A small sound classifier, trained from scratch: soap at rate 0.0047.
Rows from block 7, named by matrix and row number. Rows with one number belong to one channel. Each number is 200 + 30 x the weight over its row's rms, rounded and kept within 0 to 999. All counts start at 0. After the name is the row's rms in percent of the matrix's.
# filt: filter width-3 conv, dilation 4 (model.blocks.7.filt.weight, 384x384x3, standardized in use), inputs 375-383, a 3 kernel for each
# gate: gate width-3 conv, dilation 4 (model.blocks.7.gate.weight, 384x384x3, standardized in use), inputs 375-383, a 3 kernel for each
filt.189,116,148,181,222,198,205,206,161,174,187,194,203,143,170,196,224,187,172,181,221,161,221,203,142,184,201,205,190
gate.189,108,233,227,230,170,216,198,170,223,196,164,177,154,194,204,199,243,241,226,145,162,182,206,172,225,185,191,228
filt.190,092,209,249,238,152,193,233,217,192,247,219,224,133,174,204,144,171,211,213,164,276,175,198,181,193,218,257,204
gate.190,092,291,197,220,180,163,205,228,215,194,210,162,200,201,155,197,199,192,155,173,232,175,238,183,199,219,163,108
filt.191,105,217,226,165,233,211,235,210,214,209,205,246,175,194,183,219,178,200,212,175,206,218,202,182,197,216,193,211
gate.191,096,200,242,217,219,231,201,207,234,196,198,212,154,218,220,177,191,204,180,212,204,204,258,199,185,173,219,195
filt.192,104,193,222,200,215,196,203,195,230,236,253,211,204,211,227,196,177,250,191,227,161,262,192,231,230,222,241,167
gate.192,111,183,177,234,216,190,184,260,211,229,195,239,176,131,245,166,188,238,201,191,215,231,228,165,186,197,213,182
filt.193,097,238,174,222,195,162,215,201,265,196,164,232,195,217,210,223,234,192,221,243,234,191,242,182,160,229,166,211
gate.193,112,210,132,218,179,187,200,231,177,178,202,177,263,201,240,178,192,232,202,233,205,173,197,193,232,268,232,210
filt.194,112,191,187,243,199,235,234,228,175,173,184,164,196,196,133,163,237,243,190,199,160,202,232,170,193,239,226,178
gate.194,108,167,265,173,210,149,216,187,178,227,172,174,248,200,207,164,194,183,184,183,206,133,189,219,228,183,226,236
filt.195,089,190,144,186,199,243,201,168,161,250,242,221,121,230,199,175,214,192,171,211,165,216,200,193,245,246,188,203
gate.195,092,247,214,230,184,245,209,213,248,213,194,197,195,177,218,185,191,179,237,184,236,218,222,208,224,167,208,196
filt.196,092,247,211,215,168,185,210,197,204,198,165,224,178,188,208,261,197,207,210,208,214,144,206,160,176,236,188,251
gate.196,100,223,184,216,152,202,250,241,221,226,194,168,210,169,259,202,221,213,145,192,190,226,197,198,190,222,173,257
filt.197,107,256,206,227,221,231,152,194,221,201,232,214,216,184,146,203,169,156,165,162,255,233,175,181,165,219,192,184
gate.197,111,160,240,170,226,208,214,195,204,237,244,210,175,237,217,201,164,208,184,244,233,214,239,201,202,243,244,254
filt.198,102,212,161,226,203,228,194,200,227,164,207,240,176,208,202,212,174,213,210,201,204,203,182,225,215,237,203,194
gate.198,100,249,146,150,167,185,175,256,226,156,167,178,182,177,210,219,235,171,205,199,228,190,161,179,181,251,213,150
filt.199,113,174,174,252,203,200,217,190,194,226,189,230,134,197,233,205,210,156,163,202,214,182,227,165,191,246,248,199
gate.199,122,243,193,202,194,214,202,231,196,155,197,229,145,174,184,185,199,141,244,205,174,224,244,176,137,227,216,197
filt.200,096,214,196,159,159,178,263,194,184,207,245,158,220,253,162,181,205,235,177,203,186,227,159,236,199,165,263,266
gate.200,092,250,229,189,180,183,156,214,209,175,167,218,227,195,240,217,166,188,192,195,205,245,169,175,185,196,189,187
filt.201,087,178,263,213,220,177,182,223,204,209,181,210,202,247,217,202,143,158,191,227,179,194,162,159,210,215,211,199
gate.201,089,264,198,173,218,196,223,196,230,196,231,224,185,244,178,248,159,194,157,233,201,274,156,191,215,192,179,205
filt.202,097,225,195,242,172,240,213,137,170,266,191,204,210,253,250,162,166,194,141,255,215,198,166,196,278,221,187,211
gate.202,098,195,181,202,183,181,263,162,222,205,179,216,217,210,208,258,207,222,220,180,170,213,134,189,187,158,220,176
filt.203,095,190,228,147,225,155,212,252,207,190,248,184,177,204,196,210,191,221,195,162,168,229,194,233,186,200,168,213
gate.203,095,213,199,236,207,167,190,190,198,244,176,208,207,252,176,170,172,253,166,197,204,188,182,211,199,157,257,219
filt.204,106,231,180,174,154,199,237,184,179,219,150,195,226,184,229,170,247,217,212,236,166,217,207,219,165,209,258,241
gate.204,108,173,219,240,184,237,189,233,179,212,207,211,197,218,196,238,205,203,146,204,192,230,205,197,191,217,203,232
filt.205,090,154,124,240,204,178,213,218,233,218,117,208,219,177,206,176,192,163,109,203,170,160,188,188,228,177,201,161
gate.205,089,227,207,141,237,175,197,200,208,168,181,201,137,149,240,173,195,170,204,259,235,192,191,235,182,204,211,193
filt.206,116,216,295,253,147,198,298,174,197,218,267,264,146,179,189,207,239,141,234,199,202,178,216,179,206,228,196,164
gate.206,111,215,194,157,195,174,180,173,218,163,235,230,185,179,145,198,190,162,231,256,204,207,212,213,191,222,176,242
filt.207,087,234,189,203,170,171,271,215,190,181,175,232,203,250,171,280,220,241,178,204,188,187,223,215,226,174,195,172
gate.207,085,176,181,182,227,214,250,248,163,151,219,186,159,146,223,191,236,220,229,191,230,216,199,259,169,220,199,152
filt.208,091,180,240,227,246,240,150,182,162,213,135,232,160,158,202,225,181,219,198,181,160,225,216,168,195,224,208,206
gate.208,090,227,154,157,173,211,216,129,215,221,209,142,192,188,187,192,163,230,189,248,210,167,239,226,207,209,200,232
filt.209,099,176,203,193,191,203,203,181,211,154,212,230,259,255,203,153,188,145,193,113,243,210,206,139,199,160,235,136
gate.209,100,164,196,197,244,198,195,250,188,216,96,195,206,125,217,218,159,197,229,221,207,212,126,229,255,202,210,232
filt.210,120,192,231,183,195,225,177,176,225,214,167,180,238,180,212,242,196,225,189,206,163,216,159,193,270,206,232,187
gate.210,115,214,183,229,227,257,218,193,215,220,168,201,226,193,167,175,277,257,233,198,220,210,191,184,201,231,149,226
filt.211,096,192,202,203,202,206,240,191,157,208,208,134,186,247,225,211,228,159,196,183,227,214,202,187,163,254,257,235
gate.211,097,229,202,300,262,165,193,184,223,216,186,195,186,210,185,190,169,232,145,186,210,192,184,205,206,233,237,173
filt.212,112,171,184,222,241,148,204,269,208,146,288,183,200,266,196,192,235,190,191,166,270,176,234,252,214,205,202,207
gate.212,115,214,223,274,212,155,165,194,187,180,177,182,162,216,210,146,186,150,246,139,169,211,227,172,212,198,184,222
filt.213,107,182,231,215,183,171,178,226,258,202,213,226,203,165,203,235,204,224,194,158,184,219,215,202,240,182,239,239
gate.213,114,147,224,247,208,191,244,204,210,220,189,259,193,208,221,162,245,225,192,215,151,214,237,139,238,176,171,223
filt.214,090,229,197,145,158,181,199,224,226,174,219,235,222,222,215,200,196,165,177,194,265,150,179,173,184,227,214,267
gate.214,085,227,198,197,200,220,164,167,229,220,268,119,195,227,172,252,208,196,221,208,246,230,231,177,207,207,229,190
filt.215,101,244,224,221,240,178,192,228,169,200,152,199,227,197,216,195,214,232,214,218,152,190,169,190,233,209,186,162
gate.215,101,223,193,199,183,252,233,179,186,170,189,210,251,84,179,239,217,191,190,197,244,247,203,206,144,177,220,211
filt.216,089,233,217,185,188,239,180,174,208,184,159,215,200,179,172,188,189,180,213,203,211,173,212,211,211,208,161,205
gate.216,088,280,205,218,201,244,209,211,199,160,250,239,186,216,217,200,180,187,174,280,232,244,226,209,183,214,216,214
filt.217,094,247,157,200,200,246,181,191,199,164,217,212,154,192,167,159,200,256,232,246,201,164,202,206,190,196,189,195
gate.217,093,273,190,133,187,226,187,209,194,250,215,193,149,192,261,273,150,207,216,224,180,200,171,232,224,201,205,245
filt.218,096,180,128,229,181,170,211,207,180,166,165,205,195,149,240,216,194,260,164,190,197,166,220,207,185,165,182,206
gate.218,101,118,209,219,171,239,203,156,222,189,234,203,142,218,226,234,219,282,198,166,188,215,187,135,222,206,255,186
filt.219,102,170,217,212,175,236,202,215,192,186,152,222,166,161,233,235,222,221,141,228,180,199,145,261,222,164,185,215
gate.219,098,203,172,240,237,207,180,197,199,219,178,159,231,197,159,225,158,190,169,180,183,203,216,181,183,277,229,199
filt.220,089,230,207,244,183,205,198,194,182,197,188,228,224,193,185,222,206,215,234,243,223,202,278,184,152,174,217,207
gate.220,087,193,207,210,171,178,207,199,239,147,213,223,201,215,188,218,159,199,163,236,203,215,206,216,216,191,170,171
filt.221,095,172,215,257,179,208,202,205,209,213,196,202,235,196,249,174,176,151,229,241,189,197,167,269,224,224,228,190
gate.221,092,192,218,153,238,226,225,180,250,187,188,191,195,261,186,144,196,196,186,217,193,158,173,190,238,197,212,204
filt.222,101,232,234,196,197,180,201,196,226,132,212,178,205,217,193,158,237,155,160,189,205,230,190,221,234,177,238,163
gate.222,096,180,185,250,215,185,210,250,201,189,166,160,165,178,206,149,164,222,162,147,201,233,187,197,188,234,217,200
filt.223,109,171,214,211,236,160,200,148,132,209,214,143,255,188,170,213,184,232,224,228,184,194,221,169,195,187,214,255
gate.223,107,146,218,158,176,210,181,233,205,208,212,223,208,177,157,172,155,205,185,174,217,222,212,214,172,252,219,228
filt.224,102,173,173,197,231,171,175,219,229,229,296,184,193,191,250,183,193,230,171,192,179,175,209,209,165,273,187,218
gate.224,108,194,217,223,205,223,163,189,207,225,213,210,189,209,278,163,175,219,231,225,222,268,162,257,200,218,191,182
filt.225,108,159,162,142,219,172,172,238,198,183,197,221,200,189,198,172,200,168,222,196,202,221,203,185,220,248,199,208
gate.225,106,172,252,196,147,202,174,199,172,240,206,187,199,236,187,170,223,198,180,158,211,192,183,211,196,167,194,210
filt.226,098,173,190,229,241,197,153,180,163,166,203,180,219,226,182,236,161,198,227,182,275,231,195,195,162,244,173,227
gate.226,095,208,192,189,247,206,150,204,167,167,196,180,223,204,190,239,215,196,238,213,229,188,186,189,229,220,215,268
filt.227,101,256,161,219,230,226,185,185,222,186,209,238,205,234,132,208,202,248,237,186,206,171,175,205,244,179,189,215
gate.227,104,218,148,240,196,126,192,172,140,168,250,198,162,164,188,219,229,242,191,223,165,206,249,183,147,222,224,233
filt.228,107,167,184,210,234,211,192,209,159,179,194,181,239,145,197,198,161,168,218,231,184,219,144,215,192,188,176,186
gate.228,111,178,173,238,189,201,244,226,207,216,215,215,213,155,211,187,190,208,193,211,218,210,178,216,211,187,250,187
filt.229,103,156,206,186,235,171,214,200,159,204,186,236,150,189,193,177,188,204,217,240,182,184,155,186,188,223,190,207
gate.229,108,181,117,218,207,177,189,149,183,232,250,210,253,153,202,251,214,217,244,209,198,211,232,185,188,202,117,199
filt.230,110,236,223,170,212,223,175,234,198,245,219,240,179,149,145,209,220,202,156,239,163,252,186,216,198,160,203,190
gate.230,103,178,172,265,180,219,181,215,161,179,255,184,210,241,188,194,217,177,185,184,222,215,184,212,156,204,167,204
filt.231,085,207,193,210,164,157,203,192,196,185,182,216,225,219,237,197,170,138,231,228,170,169,254,200,236,169,238,173
gate.231,089,173,181,192,188,214,205,242,198,174,228,168,217,206,197,227,195,184,222,207,198,196,156,191,194,176,232,232
filt.232,100,220,232,279,198,160,177,177,188,202,232,210,238,206,177,182,211,172,211,195,229,176,143,192,230,217,222,215
gate.232,101,204,196,185,155,175,224,148,197,222,195,228,189,263,216,196,191,173,193,185,181,240,176,177,175,224,240,215
filt.233,088,193,183,233,195,220,164,171,268,201,206,219,183,174,189,185,203,221,261,192,159,216,193,216,239,227,224,192
gate.233,097,160,229,170,179,175,265,205,226,209,192,201,170,225,213,210,255,188,149,213,213,203,208,213,202,215,178,172
filt.234,103,184,190,177,201,214,158,240,175,168,187,179,194,220,225,218,172,196,206,198,216,143,171,186,155,220,193,181
gate.234,104,170,178,151,157,213,203,188,187,199,196,221,196,155,249,190,252,207,228,240,171,179,219,207,170,199,155,153
filt.235,109,205,159,192,187,197,140,178,211,233,207,208,186,125,222,209,151,229,159,165,225,217,191,188,272,222,172,179
gate.235,097,219,187,157,182,249,212,223,185,190,212,191,183,232,281,161,222,202,183,195,185,165,188,227,172,234,164,167
filt.236,110,181,192,255,220,186,196,178,195,226,162,191,176,211,184,201,128,204,175,128,166,198,233,202,169,210,232,209
gate.236,102,180,218,173,186,202,208,195,207,165,142,233,180,200,213,174,171,172,265,219,147,212,214,191,202,171,237,202
filt.237,096,223,191,201,195,224,168,193,204,181,162,174,146,198,163,183,160,176,162,172,165,182,202,171,209,203,187,199
gate.237,096,230,239,204,183,217,228,220,199,226,268,197,248,240,193,199,183,205,231,168,182,161,181,248,179,159,218,199
filt.238,097,174,185,238,170,225,210,195,181,196,211,186,180,197,246,216,238,179,166,197,172,208,209,241,242,131,183,233
gate.238,093,199,188,242,167,223,203,225,182,198,244,169,265,185,222,159,174,259,158,246,238,271,209,196,177,210,206,240
filt.239,093,146,193,155,228,219,220,224,256,231,171,203,172,162,185,172,207,159,172,171,191,177,178,216,243,167,227,144
gate.239,091,241,210,219,168,168,223,178,214,200,239,198,189,151,176,257,229,167,156,222,225,187,200,259,159,232,208,193
filt.240,097,281,172,201,181,227,256,183,171,206,235,184,136,169,226,202,207,233,206,167,202,177,222,225,221,144,187,193
gate.240,097,187,224,149,191,199,213,199,262,206,242,136,232,219,232,258,173,165,202,178,221,169,203,224,197,216,138,248
filt.241,096,145,226,255,156,234,197,199,203,188,234,166,196,201,166,251,210,201,244,228,198,184,258,161,197,205,156,210
gate.241,100,263,195,167,167,221,162,189,239,224,177,217,152,226,205,214,192,188,264,205,217,206,229,197,170,166,219,180
filt.242,089,183,216,227,204,187,174,192,243,244,215,171,190,190,220,201,250,223,221,164,215,188,200,177,204,178,232,166
gate.242,091,177,152,255,201,238,217,207,161,246,168,165,165,181,209,173,209,214,217,224,229,234,190,233,182,265,234,275
filt.243,094,190,234,234,221,251,183,190,196,149,216,184,170,215,169,220,202,252,201,220,184,215,222,214,197,147,179,182
gate.243,106,240,223,160,229,201,153,196,172,221,170,206,148,321,204,195,162,196,223,205,188,215,195,205,195,215,183,162
filt.244,087,178,148,179,165,196,161,211,158,238,249,155,175,112,203,174,171,235,187,255,214,202,214,145,225,216,216,192
gate.244,088,234,182,113,186,229,252,201,231,202,199,172,220,250,236,214,228,214,186,205,220,250,228,210,216,225,224,264
filt.245,101,234,179,141,168,184,255,170,201,186,160,177,194,172,191,208,234,226,180,199,204,228,239,173,194,146,206,197
gate.245,099,197,161,184,180,171,189,218,167,207,193,199,171,185,171,195,156,203,225,260,183,184,227,239,255,193,231,225
filt.246,095,201,211,265,151,253,214,171,201,217,184,158,236,189,228,172,210,199,236,190,208,196,259,184,228,205,235,239
gate.246,085,176,210,173,226,192,200,216,201,207,177,236,174,112,182,192,195,182,250,203,217,199,196,168,201,180,202,200
filt.247,106,181,199,253,178,195,134,211,191,207,264,154,234,238,168,212,182,219,205,212,218,238,212,212,182,150,167,202
gate.247,105,183,247,239,188,188,243,190,199,239,267,214,228,207,219,181,189,202,191,188,206,175,165,261,217,172,190,201
filt.248,096,172,203,150,270,187,198,257,209,193,161,223,259,233,247,202,248,182,256,171,221,147,188,194,208,229,218,285
gate.248,101,248,144,208,186,208,173,189,190,211,199,212,134,246,210,204,159,175,201,184,201,181,192,200,195,170,204,248
filt.249,093,236,189,210,249,251,221,240,179,230,174,233,243,179,205,190,251,225,225,215,214,276,188,252,192,208,161,147
gate.249,096,242,175,233,186,200,158,211,259,201,232,219,188,235,176,214,203,237,158,210,217,194,227,258,244,234,160,213
filt.250,087,197,200,173,128,203,197,215,185,176,217,262,178,149,188,200,213,222,249,137,191,213,199,211,178,249,153,158
gate.250,094,181,182,195,205,213,213,229,247,194,191,179,195,203,209,178,198,209,225,241,210,248,231,242,176,248,150,211
filt.251,089,162,212,177,215,202,193,234,219,185,180,195,225,210,226,213,164,191,199,223,139,173,201,266,188,171,218,207
gate.251,093,234,160,187,204,181,217,202,238,181,218,202,193,155,182,262,197,207,181,219,230,229,226,211,241,226,180,186
filt.252,110,256,180,170,194,187,261,198,197,229,171,207,182,207,202,230,208,190,215,156,222,174,164,205,221,183,227,197
gate.252,110,141,256,149,172,210,194,201,243,163,197,161,195,212,217,193,156,188,215,244,147,237,168,200,200,212,153,155
filt.253,091,187,235,226,230,230,196,232,212,200,215,179,194,240,239,194,199,140,237,199,199,147,172,227,186,239,212,210
gate.253,085,231,243,135,174,224,197,229,178,226,212,164,168,281,195,216,189,231,173,173,216,235,205,228,247,176,202,213
filt.254,095,171,192,188,187,167,230,237,158,230,212,186,252,236,228,217,243,204,180,158,183,213,146,209,203,183,209,162
gate.254,106,230,139,226,171,162,126,187,160,235,227,202,169,240,228,145,165,205,177,199,209,191,220,238,182,216,204,202
filt.255,096,198,169,131,186,203,238,158,210,199,211,181,221,165,182,260,199,218,218,216,207,184,163,167,189,227,167,185
gate.255,090,219,165,200,231,184,210,225,237,220,209,207,251,206,177,233,209,180,175,212,205,147,182,196,179,107,246,207
filt.256,105,200,204,152,232,214,223,179,257,190,206,247,207,254,192,151,195,190,203,195,201,196,187,212,192,196,199,190
gate.256,108,243,217,210,190,163,127,188,224,225,190,153,144,201,201,225,221,228,266,181,202,148,246,216,226,214,199,162
filt.257,100,218,204,188,178,162,174,235,196,214,177,223,192,214,261,210,188,200,167,169,213,190,249,171,214,214,220,181
gate.257,101,214,186,207,201,217,244,134,171,187,239,172,220,235,171,227,222,229,195,247,220,174,176,166,235,219,246,178
filt.258,120,166,195,219,189,187,182,206,253,204,152,229,251,153,218,250,177,215,261,225,131,200,208,228,147,199,169,194
gate.258,106,134,209,186,217,188,219,218,245,168,185,168,243,158,207,219,217,191,154,193,195,176,196,221,199,230,201,224
filt.259,093,165,210,136,183,179,200,232,202,182,215,175,182,179,225,137,165,214,184,205,207,224,238,225,219,190,260,190
gate.259,088,199,197,194,231,166,189,181,187,217,178,255,174,218,198,200,202,156,230,252,227,233,248,198,168,262,198,234
filt.260,106,246,193,194,231,206,201,183,202,188,220,216,130,195,249,157,261,230,239,221,193,216,253,204,200,263,163,213
gate.260,102,175,308,233,192,201,234,234,177,196,190,226,163,226,163,167,189,147,199,194,204,190,226,196,220,184,201,266
filt.261,102,159,206,194,234,198,212,198,208,178,198,191,201,222,254,200,197,237,231,180,188,231,183,232,219,156,227,124
gate.261,102,223,223,239,201,155,248,192,172,216,179,226,183,176,187,141,191,237,209,202,192,191,229,191,209,216,220,212
filt.262,126,162,192,203,173,203,218,224,247,209,123,192,229,202,215,214,232,179,167,180,184,198,164,173,190,203,170,253
gate.262,118,200,173,209,182,205,227,237,204,140,185,211,166,212,180,200,128,138,204,215,170,181,207,190,242,225,237,193
filt.263,103,224,147,203,235,204,192,204,235,153,210,205,211,175,180,241,220,174,250,213,164,191,236,209,171,206,177,184
gate.263,090,156,154,215,208,207,168,205,238,133,200,229,169,205,191,217,165,129,150,184,176,182,172,227,188,183,213,172
filt.264,104,202,204,224,175,180,130,234,158,174,193,215,188,191,222,236,161,180,220,205,188,226,212,248,206,232,130,198
gate.264,100,228,199,206,181,189,250,175,196,236,182,234,175,167,211,235,142,230,211,211,227,173,179,178,199,209,199,152
filt.265,094,236,177,241,224,163,230,249,161,198,157,207,172,279,162,228,227,194,174,223,200,189,226,206,206,204,204,203
gate.265,098,174,211,171,195,191,163,220,182,231,143,143,175,220,137,204,189,162,211,198,230,200,165,142,225,189,216,265
filt.266,114,153,202,199,198,157,193,197,214,169,220,165,191,171,179,194,168,190,201,212,172,202,150,132,190,178,225,205
gate.266,115,145,202,152,211,251,259,181,213,220,196,195,163,183,234,244,248,192,258,189,216,272,231,122,189,212,252,276
filt.267,097,260,226,160,185,127,225,177,238,236,215,177,127,190,256,228,187,184,158,214,233,248,199,216,240,252,167,202
gate.267,096,226,243,234,203,214,230,185,199,194,225,177,225,172,159,163,199,158,172,170,213,215,193,192,220,193,181,161
filt.268,098,262,196,189,231,141,256,166,185,177,168,250,198,187,213,169,201,187,234,197,166,193,160,207,217,206,190,176
gate.268,098,119,267,227,258,190,176,197,236,221,150,159,225,196,218,211,197,218,235,190,193,227,181,192,196,227,184,149
filt.269,096,185,146,185,203,175,208,214,185,237,228,200,238,163,201,158,161,194,202,207,174,202,185,209,217,220,212,162
gate.269,093,277,135,224,209,171,203,205,186,203,231,241,195,201,222,231,180,227,156,222,234,197,212,179,197,195,221,224
filt.270,101,201,136,244,186,170,204,171,151,212,174,230,205,218,212,245,219,201,197,170,221,222,194,148,235,207,225,216
gate.270,106,204,220,226,189,202,170,183,185,145,219,171,207,191,199,217,223,205,155,199,181,182,202,151,233,178,187,166
filt.271,089,256,139,210,162,215,184,178,226,212,155,190,150,148,216,207,243,186,163,220,169,268,185,227,170,204,200,255
gate.271,090,156,198,210,205,210,211,211,219,220,138,202,245,234,202,244,158,171,182,194,202,189,144,199,224,284,213,185
filt.272,098,180,216,207,198,175,206,267,157,215,287,206,174,175,248,201,191,220,208,190,191,190,228,160,246,168,210,247
gate.272,092,200,219,177,173,179,187,204,147,181,211,209,219,247,196,154,260,265,196,219,221,243,219,201,187,207,210,161
filt.273,100,220,188,216,210,191,178,186,213,177,152,178,183,171,252,221,199,164,192,167,232,198,151,231,194,155,214,228
gate.273,099,216,176,199,215,188,192,192,166,234,203,194,200,137,195,198,193,200,169,234,178,219,279,224,217,262,179,167
filt.274,105,181,223,198,228,223,177,234,211,169,193,174,214,199,175,211,217,174,236,179,186,227,182,195,229,220,219,190
gate.274,105,223,211,122,243,213,255,205,188,242,177,222,147,194,235,164,194,203,243,212,202,216,166,225,189,211,205,182
filt.275,096,206,304,164,224,122,225,230,197,145,230,236,211,174,219,178,224,140,177,205,181,182,184,198,244,218,244,187
gate.275,110,192,169,182,251,269,180,210,173,186,172,200,218,147,157,126,200,233,162,209,176,171,156,199,182,171,217,164
filt.276,089,258,237,190,202,235,227,224,214,236,217,226,124,187,157,263,215,222,190,191,147,200,209,231,218,193,230,150
gate.276,092,230,167,209,129,185,195,160,197,216,194,207,194,203,233,183,209,228,151,239,196,168,197,175,195,174,200,224
filt.277,100,229,207,189,184,201,195,212,242,168,232,181,189,179,211,219,163,145,226,187,217,239,204,194,175,206,210,197
gate.277,096,213,283,173,201,245,233,226,146,196,236,207,206,182,261,230,198,210,229,179,143,204,180,233,200,200,194,188
filt.278,097,209,189,223,168,141,218,135,144,217,207,193,214,179,214,162,185,182,215,212,229,184,201,223,196,235,264,209
gate.278,095,216,238,219,185,184,198,194,296,187,217,169,201,164,212,167,185,131,193,183,194,222,153,200,216,197,202,202
filt.279,102,143,213,250,160,210,185,249,161,199,187,222,185,111,145,179,145,139,214,223,224,200,224,210,231,223,158,198
gate.279,103,246,182,215,219,175,187,182,202,252,197,204,190,186,240,219,211,204,240,228,172,228,200,160,233,151,222,209
filt.280,104,234,187,225,194,198,200,133,198,190,192,200,160,237,201,197,203,217,231,219,238,198,215,247,243,165,194,240
gate.280,103,201,177,180,251,210,194,216,172,177,188,175,190,291,261,181,203,240,185,198,146,201,234,210,174,228,155,161
filt.281,099,185,201,208,228,164,217,202,162,209,214,200,167,196,212,203,213,210,207,209,133,221,194,196,152,156,179,208
gate.281,096,199,187,176,174,228,188,204,195,206,216,193,203,209,202,180,186,186,155,264,218,223,220,203,201,212,212,205
filt.282,117,241,236,228,161,213,177,249,193,197,202,202,206,254,207,187,145,230,188,169,213,188,217,237,172,291,262,192
gate.282,107,284,184,217,162,192,162,202,216,214,181,183,197,181,231,165,175,253,180,201,236,180,204,179,217,213,189,211
filt.283,106,261,198,181,210,207,185,178,155,179,181,234,206,207,221,170,232,178,195,178,178,249,162,267,244,172,204,207
gate.283,098,182,260,233,157,222,182,174,212,229,214,161,240,166,220,136,198,298,171,278,166,210,214,149,224,212,172,189
filt.284,092,221,209,169,230,199,206,177,164,220,163,163,192,232,228,163,181,247,219,196,212,187,193,153,256,181,193,144
gate.284,092,230,188,194,180,134,215,199,212,191,219,231,221,153,213,189,180,165,183,236,213,209,265,232,222,182,190,184
filt.285,107,195,165,169,155,197,182,179,183,222,216,181,226,265,201,186,171,224,157,192,243,212,176,221,204,241,196,202
gate.285,104,133,194,211,164,251,165,201,186,154,220,180,182,199,223,230,146,189,199,126,161,186,208,233,166,179,240,168
filt.286,098,224,196,200,248,179,163,200,213,156,255,192,221,219,194,173,218,216,184,193,244,171,257,189,162,192,159,192
gate.286,105,201,195,285,200,230,162,237,209,184,130,243,169,161,196,211,254,185,159,196,212,214,204,198,171,207,205,197
filt.287,102,226,167,217,142,198,233,169,242,148,163,272,233,216,279,233,199,178,205,230,225,227,204,175,244,185,242,165
gate.287,114,191,181,202,224,124,231,237,187,176,186,246,212,249,199,173,179,183,220,253,255,171,125,214,204,208,205,201
filt.288,103,249,166,211,233,192,228,193,158,182,210,213,167,197,196,169,150,208,196,211,235,230,219,200,245,172,210,198
gate.288,101,196,205,137,209,209,176,200,214,233,220,208,189,226,136,183,228,194,211,176,194,173,207,149,192,235,205,247
filt.289,093,189,227,231,215,231,238,231,184,190,166,170,173,221,194,168,196,182,166,224,195,228,253,156,216,183,170,209
gate.289,099,119,214,193,231,211,239,190,232,216,203,227,180,267,207,169,222,204,179,201,233,206,168,183,188,175,243,258
filt.290,094,231,145,205,214,212,185,220,191,245,149,211,154,175,170,208,184,246,230,276,234,203,181,203,200,141,194,191
gate.290,093,216,222,162,189,256,245,179,213,199,216,218,198,252,136,212,264,191,254,187,172,158,197,179,214,188,204,211
filt.291,095,167,168,159,205,135,217,227,189,221,185,156,209,182,238,158,261,160,179,201,239,202,220,201,211,180,197,155
gate.291,089,244,254,205,212,175,189,216,169,277,204,231,185,227,236,177,165,189,220,212,176,219,164,212,225,147,173,199
filt.292,098,165,202,235,175,223,188,151,175,212,152,164,184,204,211,235,215,179,215,235,184,229,211,209,217,161,155,202
gate.292,095,195,171,187,217,220,193,226,232,237,195,227,164,198,253,148,265,200,153,208,179,219,190,235,204,201,204,193
filt.293,108,242,222,217,168,220,236,209,191,215,210,220,156,171,192,187,230,207,170,177,237,209,181,219,199,197,193,215
gate.293,104,212,245,228,164,218,204,188,219,192,177,203,174,190,182,162,209,187,185,211,213,166,171,208,223,205,223,240
filt.294,098,259,163,125,163,249,188,178,200,205,233,178,214,220,217,176,200,239,232,191,156,234,252,190,125,248,207,163
gate.294,103,181,202,186,161,158,227,193,208,197,173,191,179,201,213,201,191,227,179,251,176,202,228,208,188,193,201,195
filt.295,099,165,207,185,195,153,185,166,232,201,226,218,218,212,159,209,175,138,225,214,172,209,173,173,172,241,254,250
gate.295,106,184,190,207,146,193,171,228,217,218,138,186,200,199,158,169,120,155,144,220,165,230,220,173,215,194,232,196
filt.296,097,218,164,245,161,183,203,179,221,216,196,161,234,241,184,197,201,244,140,196,202,215,216,198,187,187,202,226
gate.296,096,178,176,211,195,186,160,225,196,208,188,247,189,163,193,162,139,217,220,205,165,212,202,223,250,221,200,223
filt.297,093,189,165,230,232,234,179,224,163,184,180,198,217,177,197,250,223,187,229,197,149,232,216,210,203,190,183,205
gate.297,085,160,189,204,217,158,148,208,217,224,163,214,219,248,168,198,176,223,172,252,180,179,172,238,247,244,216,211
filt.298,107,156,218,218,221,241,178,213,216,155,237,241,211,196,178,237,182,222,187,199,201,222,222,166,226,239,244,258
gate.298,104,225,168,227,191,206,133,209,175,258,190,212,161,207,292,223,234,247,206,185,169,233,238,177,214,186,227,173
filt.299,102,208,203,162,187,211,216,176,210,244,185,223,218,198,272,167,145,220,212,194,187,220,205,215,266,172,165,225
gate.299,092,189,214,249,195,203,117,222,199,205,167,180,159,246,185,241,155,196,164,197,213,182,213,230,213,176,184,217
filt.300,105,210,186,187,191,194,169,216,170,207,280,162,198,164,132,218,193,215,219,218,173,169,196,203,238,164,257,234
gate.300,101,194,255,215,218,201,184,234,238,180,205,136,220,205,245,214,203,168,212,204,253,191,189,208,182,181,187,223
filt.301,110,206,164,185,193,160,204,210,192,215,187,177,245,176,252,233,241,162,213,212,229,157,157,187,141,178,218,193
gate.301,115,199,204,231,187,203,178,188,197,161,198,184,226,206,188,215,261,258,228,183,222,175,206,163,200,214,236,210